config = dict(
    image_size=64,
    activation='gelu',
    bias='all',
    parallel_block=False,
    width=192,
    pooling='class_token',
    residual_init='zero_last',
    nesterov=False,
    orthogonalizer='newton_schulz_5',
    gradient_centralization=True,
    batch_size=64,
    epochs=2.2,
    weight_decay=0.0,
)
Rows from block 2 of a small image classifier, named by matrix and row number. Rows with one number belong to one neuron. Each number is 128 + 32 x the weight over its row's rms, rounded and kept within 0 to 255. All counts start at 0. Numbers have three digits each. After the name is the row's rms in percent of the matrix's.
After each neuron's rows are labels from the 100 images, of 14976, where the neuron reaches its highest value: "top examples" is what is common among them; "peak at" is the part of the image that holds the peak. Only what is clearly more common there than usual is listed. The data: microscope photos of single blood and bone marrow cells.
# fc1: MLP up (model.blocks.2.mlp.fc1.weight, 768x192), inputs 0-191
# fc2: MLP down (model.blocks.2.mlp.fc2.weight, 192x768, transposed), outputs 0-191

fc1.57 108:122076118133184096163157115128123132094104111127096124181121088081131158104136106162157171073099149169109162131102104129121112129195096155149179090093157167142104161166146115111061110207161069164128133121188145100152139181154135139111120131188089141096093154124125182191188116121127108157174096183152140110132148110151125171121149134121113075108091123105062141135134086115111112098207087167127115099105132142110158138115156184148213130104127118101104151136083154133142148151102160122074157151114108109122081098113167152150194079140114113097139139040101161188055086105103138124
fc2.57 106:177095101057121123092158136026157070077142111160179135155115139123112111146118205158139085137179134127134150131129140128140069071178083119095134134153135169127170119133125093100078142146104123081115108127195090107148120131205126099171105190157064151072175106112127098090129107100101149164103100104128103136138121166115172150085169116123175123120128128166171078139157108062098103158173157166086141119127127158164145142134126087124185117118107152128097122127189144151148117106122166127134104153150170125188143133174151123101180192085171141167098179151119152103104124096163119201
top examples: cell type: segmented neutrophil
peak at: centre

fc1.283 090:104127107100058130145080134156111133102129133097074139146152128170076116070171144145145087180142089083101170139123078145139106141162139125147105108056152156111181126132152155150125052140102055106130142141130073081099075116133145091140096179164115167123157165154109157129112198150108124105095155173118124103127166150167207188136173099173133086132132140131134135151131154098120113112143098138126115119109129199077123195075178122162142100158141115111132138187108075112064105158131131126122151056133093147165159111124131129164166124120163122153115130066162132209077054096118097103
fc2.283 095:077144127096080087092088110158131126084097123154115175135133156146086105113177153087148117123110143122113104150129127167148136167160113079096090111149088025141133106164091158122117140115145101127168132167149123131143055079120131097122087169146125164140125107141092108142142182130100130086081084152094139133110125154148134150127130111088115161131174165156175111183202094078167112086134131091156122088070124130038130203088171117070107131096104140169099189137146046103117110125149105155171152083177121166174114117093163136169120144117129132061098140153162116161134076059100157148
top examples: cell type: segmented neutrophil
peak at: centre

fc1.707 120:148155117111081167127095146098171109133156100123108115098105174084153148079126120121138139097165091134157103186149170136175115149101081107131178131125048187127102194156118107112124141127130108126121093190181124199159097148186110114124130120107143150096128108205162165116147057088106176116115085132142141144081154100125142153104095152087105141167107108169093101124172088136104204113129158154095165178123120046142169124101129046123152180120110099136105149090103090120106152100193122094132114104167071140190113058127158155103141102118142105088115136151118166117106162141069156180
fc2.707 109:127137133193078101112051136081098132095144132140143076119098168198151136125169140116116109144121161141094152140177158121107088109089141122144152128123051095205140162136157133098089117090097154090156183146101106165136125140121106085136145150136043113150164158142161150090104136129074180150174094139134139146157183134121116160137084129121140129107141114132087114109172150125118080118138167146150145163155104162128042117082078091138150087183106107064117086053136153129169119117146095172148236150114150149092181149166147133144151164124147063085126206151123107109149137114099125130
top examples: cell type: erythroblast
peak at: centre

fc1.253 052:145155093120091107142118094069141150103116163099104088120123112118112149161185146140182153169129124143117132099185073161129112095152085109133159106139137127170107142078119103132134101146099149134125181130047164116069080069150144138107189140130178136102145153124103153126103183174130107134128025082122185123117139135077124175067147105115134179170140111156090114147188152069078100159159112147144160133131206170140111141130143116131153140098109101103137200126093088123069211166169130161155129088155151157154177144170092091140115135087120121091069130165147120138081148080153151100
fc2.253 056:192185139134184165141161133125154143100141108063169102153081106074131212127142109147073140074112121134114128109111136104108108172108164106178144218112146138137139142109088126144099148120173085132135107209096133151075120106146157127117142155126124077167119166149148146171189159114141095151124141124087183125139132113142148176135127154159130193066130099159090103145108103169150088148119163144070159131161130139188154177149149078133099097118122137062130169075133080112095080118130170124161130106131117078114116141086168151076115037119102139192186116170127162105135075147142123107
top examples: cell type: lymphocyte
peak at: centre

fc1.370 058:102129122104130140098150112097177077076126101096131141129156103111157161155118186127152194154114138121136174165120117110150060163130103112089107129176106187099139115147150114105101086224128050143091097109132086153103163144180154102155125108166152129162169153202092122178135146126135170110135045111108118091093117140102101164055109140087151085096123145131082126124141084076114168108162121129089159124129132092088200137097141155146161110129146111176166097080129111053130160173137145066123111147162149117161148087120108139106088167183101102125152143201111156139131050116129161157
fc2.370 071:060150097110106117127110181082127126091179104144091092133111133093092075089115116098164107106152176122137160152042118075149084092184086112130096160122177121112107189128120111125113124180168132183202178118117112164125129145147127115145112128138104135175138084146125132149158109173087083128157102150100141149115171144187181153159151118050159146115114155177080113136126165147088098123135175092173138104122145152086110101123144102143134049090142143083110109151115143111130084195142129072158105129132181156173168163144176166146169127118102147127127044087151196163168172107131119102
top examples: cell type: lymphocyte
peak at: centre

fc1.161 066:058135134162078081138115125127101102089090089175111095136160101149125112111100138173120175171131133169140128126182106198164077115117151118104133177096175104172133102145148140109151115074113124102135084144095109111124108148160134109154056177218104171163102199142142148079101131135128136110149144104163181109124121170067110117102141120088219193164144125177119138091131133120129130126125124176132137096124173082237118125068106130157136161147096087139099132160148096172109146141149145089158107048127114116093132173103138122090139101180129131101076093121075087158133147109103148097
fc2.161 065:101112107200148112108148172176121111145113136114151156175144146124141098069105111138162133091131108144100132165139143169077085134175070110173099150148178156170101094181161137171169089159123140118094132113160085129105122159125142143079166113113026145114118140148084103096144161138145130176116147137072136153164104150156135087137124105073173173154136134134147162094170128098119162124118140156186114121138121080150117080089129112141140150154157098109093086130157161151203121176132132109114197087095056119067190077104167089090134135111124098050165157173163107192131130075125188125
top examples: cell type: lymphocyte
peak at: centre

fc1.421 131:175145132137090088123147109091136098142100138129122164124121151132128123127206159145088106147167147162096136116098181102046083183145150112135131100169136175182104134158155084182122108096124120157110172129154160064136083127167092134122126082152115133118111174142087068154175140127120081130091117149061128141067093120112155167156102103120158169154133091185155128135160067174162110168101168121120093143178176181138140147137128086183133051073139105141111146159112118082116138121125108088144098126139113109032126129192120099073116102112109214094142163138127118104133120105210125116
fc2.421 129:122137106114134139105080125093089115103192130128171134126115083132209129103139123135113146119137101135161077182135153090144132105150124063107127159104177125105149159079221156106165111084137123114091150153238157115132102173127109104151106133170088147183155119113081096159086117085120150134100171172158127123092095106128150126068156079128133112119117155154130103148133144117080134121135217183028100091115127105139078141149094179112150093081109094162177114116139156125166135158092164073176147119161138153118151133112087190147143127142134156212098177140153147158087144150124132141
top examples: cell type: erythroblast
peak at: centre

fc1.116 085:094075131140118097114114118148180140185093091155121176141114113135111175103100161052107085147071121154192177134082216139114083185163162127138116140105150106093147127124142119145145183108106084181133139117084117128161150126131138143117101145045177111160173133123061138180156173138122099148140100163145078131124139104101127175148110103125181085101174038123123148131137106129172059084128121118104130154164150150114168190152135082149144146105118120103138196138148117138056113137166119137156172063104053117098118143116122105097096104179116136116134179112119109169086091080145141134
fc2.116 093:076109107117184103129137068135121183112142172081145099107102110106108180136084119109139158206104111094136102156091095155143164178113114086126083104161120105162186117164095072134101131131133148102105085115136122059146109123187158150134108171153099121118116154148171106197149086152113112128120040167149147130139175175113161121139087099202097160100155118132122126126113086143100065148097112116094122112156149089076124140093167093135115196077166137172118175139112097145191107144109114109115118168119078144100121138180108096105103059187151103125179171123202095115102095156106165156
top examples: cell type: erythroblast
peak at: centre

fc1.761 071:151154162098076106159118066154159100054127101114151132160114129079116134125152129114132076120094092095134088137108201124151075140161078217155183157165145154146146080126165080140134121177093100188113137129120074135124149163146147178105113129127172170151190117165132134196127092100073079126163144174180145100105130130108109114210110171139107115120081069137129155164112144109110134114154078151143130170093081138129168121165149122151154169119163120147149105059104127109131186103148095124146116150115091124126200076169165089138167072120158090151143072143129165155113105107100080127
fc2.761 077:123079115124089180129168132216074145082176106144122093180157131102144167160146106062161131113122132129127118132113113224094043124134130094158071098141149089142121167136143147118094134103098099154142122159141107158082137157107169156130135148134136116138112128134159176108093116122150132195138119085144069108128107099157156187148124082128127146163059164135121119123078143150097153138165165122170159166158145125161058065159168107171093086172115193085107135144097140141116105151099155149140111095074132137117115129154087097177087144103157146052107073127049145103131112078129155182
top examples: cell type: segmented neutrophil
peak at: centre

fc1.395 125:108095128126157176126131104177142143145091156139081100156162164138150155122167120133155085162116141189196157108117112141101131162118177148124068132067115158135120173158147105120114177117147134095111130152152120147131085159161053066130116115116154116096156165096137192085158174115160084115111140185080120153148169125089179174077158116037141111165079145158072131137103109119140094174121127113151125112097143124068180140097116107114169075125139104173152146097074165134073046086130165143099140117143092146081067128171132094128168151130082109095154114156072104100117142158182172101
fc2.395 139:061114049144144121077188127099151096145156149178146081167149097139146129152166165130094191156071149200185123068147157141101163111119113140166085186119149104078149161135096115144093136148111119126112149115167146106107065115130068190182149097104119114146139085086138160145156130210125124134149128192098173101059117084119064138150141076154123146103134132124106165125133162175128088129107171139087102093070168145132082101155089113125086131101109119116100144094163201101160112075163181072180122100164157146104092131157133097098153122125095106146128139126122101157103136138122097104
top examples: cell type: erythroblast
peak at: centre

fc1.274 050:193177134105095136086100114136192120162136115093129160097148108124121222098145164092188117164179195161136132127099138103111092112111133121110120150075148183089114072142102134160090082071094080110114133131106109126163138168143146120104141159175156107130084159107109188131112099122136148078155060113133103146155127148125122093062113070171207143131106159152106117098134139127104089104082159114135136051138115131116102113162127072123187133123181117089142110156115107088167139129169140043068107094119187149146090147147147179097175169144108113076122146162113119149093064114138139149
fc2.274 058:127161120107103159088153155161157160160131138135121136067144083150140100101086179162171130096145115164147123151050148078073094116136123162082176130094121131143174105084144068105166065089123160167122118123092107093129154122082080166080155161168107112130110157115123158126129104124114111084158157102096085087152165128110113138103110111177101152067116177138081184105150136131098135091136107099109091158118140099110103056132117140110159104115146091154141167066124181181101068119159165081126076131159158184114144129213106155114159134101126138113136100122222052153084171096159147142
top examples: cell type: erythroblast
peak at: centre

fc1.450 067:066116139172040140094100127155145141084086186122112167225097142117136124148138178094119129077050095192149131160154110185183105177094186093157124154138145121113125166188132128179128135109086074179117113138101132148090130127132134078116103144122141136151150170135125152081128182124087097129171114169061134160136131129108200136132090172121113118148128130140146118082121123077104141117092153113097122093141126123158116186100145120132122141129091135158131220102134052104124114138082163144150163148174091195123090085129140103084089113071095131099136106169178139159120141094153124130
fc2.450 072:035148122132069090121091109123117147106134102183108102220102082124128170114118115108124119152119139135172150124138133170174076176107193075145125111154143113128172138200137114122167148053088119106158138162163136108123139191144107079043089150115058125155137143125125105103121183144155120125108128198119121186113121147105159131096115093111102162177130153125132148136167104138140135101111162096133100125177105126155075186053154079148068136083096138148110168145139115083132142130096200154087111125113130172145104140157108177100119046094112094146108117146139206156121127115141123119
top examples: cell type: lymphocyte
peak at: centre

fc1.691 098:084065067123151152212151094125118129096173113122121132092103184103120184162085179127158108109072146177180114093170098143086132099076133161161133120159124160137141087134117112143079102139007136106091151136159113146123173198133142118099110119101133116148131176120105115159123144158127125098171123072102161137166161106100140115161134174122167093131126097125102102081229112126090127135121121134178129121139082191169109100117112151159148154136113112104075090090150143120106141158149134167037161165134120154174088159144151126063131165106150143117088110111115108136114115201089136162
fc2.691 105:099108096146138121106122205148149150121073173055119097132170073058097123128075166131085117125116145191105149130193151136164136077100095108170153122116100069149149108099093166118162119118159172123112125165153111109093089136111147167172101133104119170107173151065107132103130123084138119131173114118156194166054086159088120148140135102172153080155145161104115119147165107211175146096094094104116090143143111054189117161181098161136155126122133070148169103097131143116086080154129109076082154174137099126112126140181083111074119123152114106126079129120097134158183095122126104134
top examples: cell type: segmented neutrophil; smear: peripheral blood
peak at: centre

fc1.399 079:105109132135164149085146128116109147097123112124108185097136076136107101133166179097102162144110103110113120150150090156111114095190152088101107147081118157100134109100155174141095078087166128182125158171125124122148049139107194160163044136164085146182119191160072126144115182173111174137177109166151116139163084102106139111135133117106082150102107075110106152082149141127139154112106098165075070132139176137118150071099111148175131145131117078110147171083072151118138136121156127136134146148164143123134174117059165143099055083127139146196103091116108168122124136046187111068
fc2.399 092:142115113095125133123138076102150160111155147144116129140165130152150213162140047149147139122158098138142075150131106145109140168150123093058168183126107191097113105180102085117125152103104124096126166139110153133176112130121184077134037146119119144115119041119146138101119162141070140084132131187190115134140115063187163146120129128014084141093133106153124117158155134166136103114162136159085127061105108124104143115097143143154073110164100104137114101101132129124145092120131142108090190159162164153125104093093131122114152135158154189068072164064133102096078157145157158103
top examples: cell type: lymphocyte
peak at: centre