Weights of a small image classifier: layers 12, trained on microscope photos of single blood and bone marrow cells.
Rows from block 9, named by matrix and row number. Rows with one number belong to one attention dimension. Each number is 500 + 25 x the weight over its row's rms, rounded and kept within 0 to 999. All counts start at 0. Numbers have three digits each. After the name is the row's rms in percent of the matrix's.
# q: attention query (model.blocks.9.attn.q.weight, 192x192), inputs 96-191
# k: attention key (model.blocks.9.attn.k.weight, 192x192), inputs 96-191
q.157 101:543530500529514519480507498552513494444462474524454519497532482508504485532486501537500506506439445500480468451504480501520519527488505513531478464516481546473512468492480524514520486520520495498533462495507505496515512499487527479500543463490509540490460532520495498510527468530496491495
q.158 097:485510489511482484477521459453483555532538555454466474498496455493512530434479451487454493481484506501494528519490499470524541482508511508502480505456510523528480524466521485493508477480487487486501495533505481514511480481490496504545509474510528472458500515531514512556478521490501515496
q.159 106:501504496516458517520473526549498512487474471535483513487520516466495493510455513499489517497508485524487522513497473492463470462480525489491502473493461506500484487510489518503481494524541508513518441498476492513507502521528544497471503500489538519545469483477497478497476513560510486478
q.160 104:518505490449523478468527520515491536493491454536476471519507471517497464500550473513494510504473564466465493502500487470501514514473497517472474510449467494510512504481519463494529463502507527463474523491556523508523509485540495482500501463497463500493526506535469516485519527439508528498
q.161 111:555498524541478496498536493478547474477523543474506520471494468499500515510515520489499448494512509508503485503543509457486485517494473498565535527483544512467511465465517495544503544522496494509550466514496442472482518517536512525486510508539505490481481488499519479526501497502481517539
q.162 121:506505511482530515540513513467494504511507522493464516512520501477490487491502500498483463523455496536492503478539471452511514482513499502506489471513488473474502466494507490482485547532496520535518450523471512459495474543460499521492479509507516488481476537541498536505559487524501524480
q.163 113:527512487512498530502543481451433453512521486496435541499470521523472492503507506526518533505523497520491477476515480492498480478484502496550527499481527505531515444503474504553525511535476463495508451516473504511477550519511529501510524468472514486510450526492481487504456495517483506544
q.164 125:480520504508501508512444516488467497537498527468529488489519511505468525534512514483524474490486482492520483527514512476497498510528476497460462496496480480544508489533465485427460529461542470495493535480478450538517500458434488517510477516525482490528538530511529492493539454481483506464
q.165 127:518511502491512487487523485527509510465534469546475522510516502485510462464487497492440554547499467499487469475534495457517516546471522522503491526518526514501465516507553534513520523459458499500482500532497510535521495493542463510505474525465516519539472473488519488479482510480503433490
q.166 109:498525494486513523521533521516493508469483512513459521498493486432508494486490482512496512523492516513468515475486470447482530472527515498484502474469483490465492470499493476490487540510499485520538437507444484468505462510462491536511466501515511470498518524541548500522555484576486534499
q.167 135:553498491492488483487525507494518506455535450554488460489472503529529493526516523506490472514520534504472510468489493561503496478488498477530494496500505475455521534450496507564542478505502485485489510484511515479503519523567506478496489497502488510427492485523444499513507524503524525535
q.168 129:520500527457483508479512479477484479555511507478476473491506502533489528571558466534534492466465543484476492464483520531511514470496475493529496519491480484517513490493494452510532486513527502490509513477521531487452501518535493450493503489485470469415484568508482524498506513476519528508
q.169 125:479453560497472497483477503501506491516475478471525522493525527484488527503541507498489501472527474523529521491545495532494498507511503511474489518511492463561507501538504520488452512481516479483509520486497541533455476504484480476501523517489478500523526493516461527495482471477517503475
q.170 140:454498491509484481537517526478515545464490506537483543480490538515524496502428474477522524500480504480552476510479488545508518500505495492479540500507455497484468479499456490486501499520499538508493503517491545524538489503486538511493491481497527530496522492485507525499473487543486498490
q.171 105:471496522553525520478490515546511501467493506472561489493495525491510500494497522496549496512503482534509459532519498494504497497491477493492506505509519548490515499500434525460500485493499483495472512447488437483507556463498503548501510458494498500525514472560503467534508471520475495488
q.172 131:558514520504544537528531520495461486523463494446504516522481477504502531506505491514525504448495529508491490472514485559478478492489493485514516515493535512528569494469505486501496514505528465443494479523510524512472549520521510505467500455500474474481485520501448520504500468499502513519
q.173 105:508508522495506522492498512520460460486504520458482490512507517490497473514482504476478521481547475488530539518495474536449495476494525527462515525490519477480538486522483537503470543529527482506500482510465558506476499495491457479527495507469502485476519518513490508492503490543546520479
q.174 107:537487489504505467478538488518532529501501519504480494545486449515510489520489462509465492473520500490517515489506453511511514506492522530518509534455483538490486539507564489531494520521483508491508503548510534506515487505554505444496537481494467492454493521510482514483457527505506532492
q.175 132:509505514478536547506498491539498515490517493466508491487486470500499501496512494543533478487499541542463496518473539454513487512511507459527517503499545511470492482459495456499488478522521508510506482484513468472453510494504495517490506508516529488515493498473527465519480531491433494537
q.176 120:505493468502498509470509517463451511531479502437520461513529500521501490517568531454544464499481551468487482522518534496496530494495490475507476469485488502493539506461498477465506503490521456495516525476532495555514506483484470497488492530546502485459533535533496489502528473441504528518
q.177 098:539494497495523507538540503539486510506487508495478514463469470489524472504498486478505532477480545530499482488475497543481521506491515508506514483509483483490509509475485470497540495534495480491516493495506455532456506476553497457498471444528488502506509496497517506506512528506494501509
q.178 129:455470492538487477510495518486529498486517491557505513523489531486513494508485509536498502518468469564487529480519480455515505484508516507514460468513463501503466506520518500496482450506471482538501509505461504472508506510463518512499502522497485500528495476508499494495508474523492547466
q.179 114:506498489486540517534494497508483468528522506496473462549497457506494519542477524510485499473491481529476512491493479472503468466482538487524477512465554499526520466548515455508483496522501499515467502479503480471482527496526481489509522516461511518562474508498490492525457524503515535500
q.180 110:480494489526490481472508477518507527489452515448522495538470536516555458515449466510509499483494460490545488513533490464539488482520505481525521479479481518497510536497492496460451499477473502484473485547512516535511478501474479525506544493474522515537487508506512515479519517491514484495
q.181 087:513519512474514489486531489493507488517479482494487458550509494509484532499499498550498483510466500460493450472547478488504489483500494537520474500488511534463537533484526492517508514480499498525482463518528521474459499502545513457467524494432490449455492541525510450482536502478496471506
q.182 119:499463544498500526480529472453518480505509492518487477522489535556522512478505517498504499490529502476531514471514505589514465481463481495531519534511517498516528515476498534513457493519512487481482548469510537528490520515540525504514530505488485533468474488513425523520466473481482517523
q.183 131:485456514521481495525490495496541506514502514542535512517465501485507527472481487500511507493489525514483546477534495532508477488487496523538486519518458472533459509510489488518500465481513479487498498499503503506512522493489542517517526515538473527529504442475437550497488509500457513501
q.184 114:515473494483556522495518527486493454552476512492483504492488532487491506513525555493510507472452506540466500492474487518482489482469512506525501478513509512540547443486509501470522486536496505503482518465460513462494543511475519489488538468501487491494488518550462535522487450489521548488
q.185 113:512485528485524562488492465520507517493481504503503537503483503506497454474461475547502535513500492513489513501485524493508468490460502442531546520548516450492480471500478495495527490521488534521478458494498519481497500499506514537526485477476539554562466470498513490529480523513470510486
q.186 094:532514482497510463513515539525514493521458499503495493470524526470507523542544479542506460499468486498470469493496522422490517490531511462470478444469486518497509538463532486484508478492500506499518497488495521477512469542453499505475489484526488498504513510514522480472566491481493533499
q.187 112:501527486504479455506496520479469505504479495517491534514529506496452529476476543482493500466489505450505445514514529497485525512496505512483504503470502504501527455514508491503526505499498518506499508542499497529515520478509540465478498477485478499520557505481507466492467453495496474505
q.188 115:453474521478510500493509478511527479473499492522490506547478526497516485497515477539489508542476524487497517460502472509503483456487509532521503519531474493473495488499496485507487496520498525555510514494523539466534460509493505544509535526455531539475470482504479543493471535539482527519
q.189 109:469517509436517512497535511526458504536491495471472467487520478544493513534529470503503519453461538473479469493459524545508565468479507485472482529459474497530529463499476457479495486505511489504480547476522530494471474458512457464520500476500506516503497533498500514496476526471512528525
k.157 134:472511508486498519459458476500526474511486499441522511491517512510516485518503479517517468505507494496500468523510509508491480519513506497512517500496529485512464504495488511512435471510532519510497507484514501497567493493504483503536522483539502468418499521518482523488488484509470494534
k.158 090:544451497511491518525462512521501508499463492545505507492490482446533489473569541494478501494510459491511451509513436539520467507518527487501490477506494501491472505504485485475494481505483505503444462527494443525505503507478509524507487502522526511489474513484540533495488535525565478466
k.159 097:485537521488514504518500491494443494502507516449511491558523533482542490477476502506521497507497537475495494538492523512484493499529481498520479486488483497516493504487512528529503468510517513513513541458552508495511509478514459514522512501551469466471493501498526481484513505483454498516
k.160 107:445473499488500492489502519472555543533538539510481489444500518469497518486494513478523476462457479540487483502545494495469497503480500508493527561520449460474458519490502476497451509478510492501526518486472496519522490498472505500506508473530469560484483492514472511493498481529469498512
k.161 116:552522454524514504545508489486462479453484526496527509538489464527498493550481503510461486512508527498520514492474501495505498481536487475478496454489526533486488481501558508472488517507495555507506479499486485466501496544520489471483498526510551471511455512505552497500486497486493523545
k.162 117:525512530528483506511504492499511478509484476516480506506515565479521491487508547476496545499498487538506484451571491535500503508490511519519510473461518513466519557479504508484546521526518508553486461491467495467484496501489490489484491485442509514498495471482497496477511502550501492504
k.163 103:525527520513514535482493524527494517462490509455556510525503499499518506525462501502480491526515483529535463491476526494488522501555506509521537468496535512516524514510488498506485514523531497490524458491456473490437512504486492489475539510465530443483526495511529472499480459498514470504
k.164 122:450524464507492490469501457489494509501507465545524464503517528532516523492517503494494511478502488466501473503532473557527480495490496492496479496446489515506482524485476506492558476460452474497467533519534530513527499461533489538516474551520515484534558487510473493476481512471497488477
k.165 114:515487505472526500534501526499484479499534525440498510514505476509509471496547467504459517496461473509493524506472509493514546466530480483492494499539518465448500469546534469496448515492522527472502490509467488529485503555527471496502484482489505494434469511503507488537493468516481492515
k.166 122:490500507522492490513514495515508510493496469559447514486511539486539489463500505479516524502491481520492493482542484551516503513470519520547484468453485520482496541489468504473549532546485517532499455501467511488473497489512468513474478527456517508500519515515495494456488508522519509500
k.167 139:532522539475517533515515535501543513508533519451464486512495479487467495483458483481481478508504532538488514510495507495473530509529511485512499479535477483495521469475510472468445531543515515486525477487482500463494526510475541471508496453463523485492479523526527513515502502489518484533
k.168 121:502495548497531526477491478485511479497468490471521509509510521502465554508480507480482479477507486507475475481494534529491490516508522501515509550488509501491521505504489478515456515517527509488510478497522481487491519504458543471478535436490497535480469496512540509499455475541481485473
k.169 125:534535519465490518520504514488462475485493461493506468540522533514485490494533456511487535458505533436507515484504491487518485477516506516499478507489505499494518526509577510530463471502474511481479517514523525509490529475528482510509487476517516470488511494499477459535515512433495512460
k.170 136:513447487549473473459486527547520475517507509538454508469507559481454528459524490505506485519532465453501498479494515493528508522496535519533513526521475485511474504476474515569521516511489489509525499505511514519544486494472521512530533479477488484474474484496476527483540515505487479482
k.171 125:494540461482477500487463473477465520489510496536515493509491472517500485512485491518525494543508517473503520526498483496500475471505489506474490470502496499531467492477541507498571533487455480499504561505516527510489516492529476515491481541504508464561537506490511534480520498459511501506
k.172 137:503539500470547520533504506479511514483489495405535461558536502511509533513486491508489510466499501489488483540504499530497522489513538481463488531485497483512509504503513467496456516504529492504504466474481480500469520506524497479513518472526528476517494496497487502498457493520522492480
k.173 111:555520499505472519494539517498443468487489472434471473541506528519497486478507473489519517477492483465501483488508469538508514470455523476555494456463554522476542510499498515487502520508502504481480472519514530507490531493548512492504502504470525476461515555518499457481495520501517500453
k.174 106:530450518542490513499506490457547473505503517470468529523496502514456497475492507430498489461526490506510513535468491517472516503440461487504486524515506530446500547507521498484444500488499530507493479495531514498514472543500530470508469475476509572473450504455493526482533509509499544514
k.175 123:456545442494491460537507500508505498504506511550521476488501459483524481517515513529485511523489513532498464511500518466509464507503481506456516487459504504516487489569475510465555487504524488498511516495482461507498466515505490505487514524485482507541515521500572502506506496526506501549
k.176 107:490490520493492514489497494514520499532475521534511455493527537518500510503481488454514467480472502490538475501541448563495461496500550472503536506471511515538533495482499476498537493496521477492455490500479483534507525457491503499495510493503529491467513478522508481497493517523512470491
k.177 111:508508467482549526527520494530489503516490531458493505514505464532495506510483462498505530481469486493480498489484489530547520469518542485503484520479462477507514491505484479503446547496529508496498445471465481504461551504526553482492533491495526500470471511529520491498471456506505484493
k.178 141:495511514505471461510467435491550501489505462548493535493478527502534495491462522479521519524498529520519515517532497469512456528471475538496504505493491514502496506471514517476522497505468491519509507500490524478502505496485507514501479531492453515541519480471499544491542483489539504495
k.179 108:485559511506523516491526519511541543514505514457537501532460489516516494531477541491490497518491524562497446524476490467495491456504461487469501453473541507485495514533455497443466477466503452463526496525467491485501504546492490518505516503495505481511520521506515487500489510511537515518
k.180 105:516522477501449492473487501496465505503493494501493498541500491492489498475510458494508512523502526459454565483488493473508495492501466502465523522526504483531513444532541481527515463529510469503464537498493503502455494524508492469486483493513452477496503489478506508513507463512504519490
k.181 097:521524542526490511490500511429494482492499504452522492514491525483490488470465543471502499514499479522460519474523505503453516466509462480507509495528529505459506471513511510456467524512518533489517533509496516495480478551496510476507509453477512508527478522521514529500482489542496482516
k.182 132:553500521492492523494481516486513490486473478459500476554471481499432500519499467518494471520508516499505529525494515462491514510511521495507509485533514503477493493499566490541461493504511507482513535488507531519487513540486495481490499458488543461496473510492492499476530512444478542511
k.183 131:506524491480489491547511505507536533495501465531517512491467461511486496522485486545502519482503534512476538525491552449537499519509465521481498517518469461498469500495553497522493484497453516516510537459506493488514513498514488483513489499519468491562506491487480533496540525419507511501
k.184 122:485504494530511504521483489499579537506459503544513486507501478510518489534446552486534487513486494532524454510505504481481482526481526542480484507453486522516457569443474536498497537491495498547509521507464500450488503497475483517493528504519510483537486481445480527470519481510536508459
k.185 104:493539497488535474538501526529500501531485495491494465502490446494535471509492489523505524543457489537454509513502572409549493519505502516495518497492501459531508485542488467512481491528533464498518469498489480489479459493502494497466519496503467474550497524528528502518522495506480517549
k.186 088:510518511504484490539513458501530496491452511546505542471505527504536520464478529472480509463469497490473488491525469479506479507498515527483524532462450489529513484471476528463511511523509480516534516491481496462494475525478454536508511509512447544525509478500534508522495456528509461479
k.187 123:475432503546502480498459495461541489484482506537498511467512562472501487470523548466498486497522476497527475545497490503471501502507513496512496490511501525469454532480485516528494507472493516517530495526517509518553499498488481536548502517516521487459481467481434516469503503522477485527
k.188 109:517492528515498484506494560512477502483471476491461512485483525490477466524488491518479520530499515493515522481509543455511486503489463565515542509518530493506509453498529529498511479558514480519508512485483531532504494514471495475483515461490457516526475515498545504525518499512511518497
k.189 127:518499529496539508486501521523492494523480510470515489473509514510489549481524501487492483461497482504470450493484498539536488473537511491511502512475466477494504483502452504516466529492508460462528480521480502531507516512478498489523566460494499502448475533562496477523506481519488507487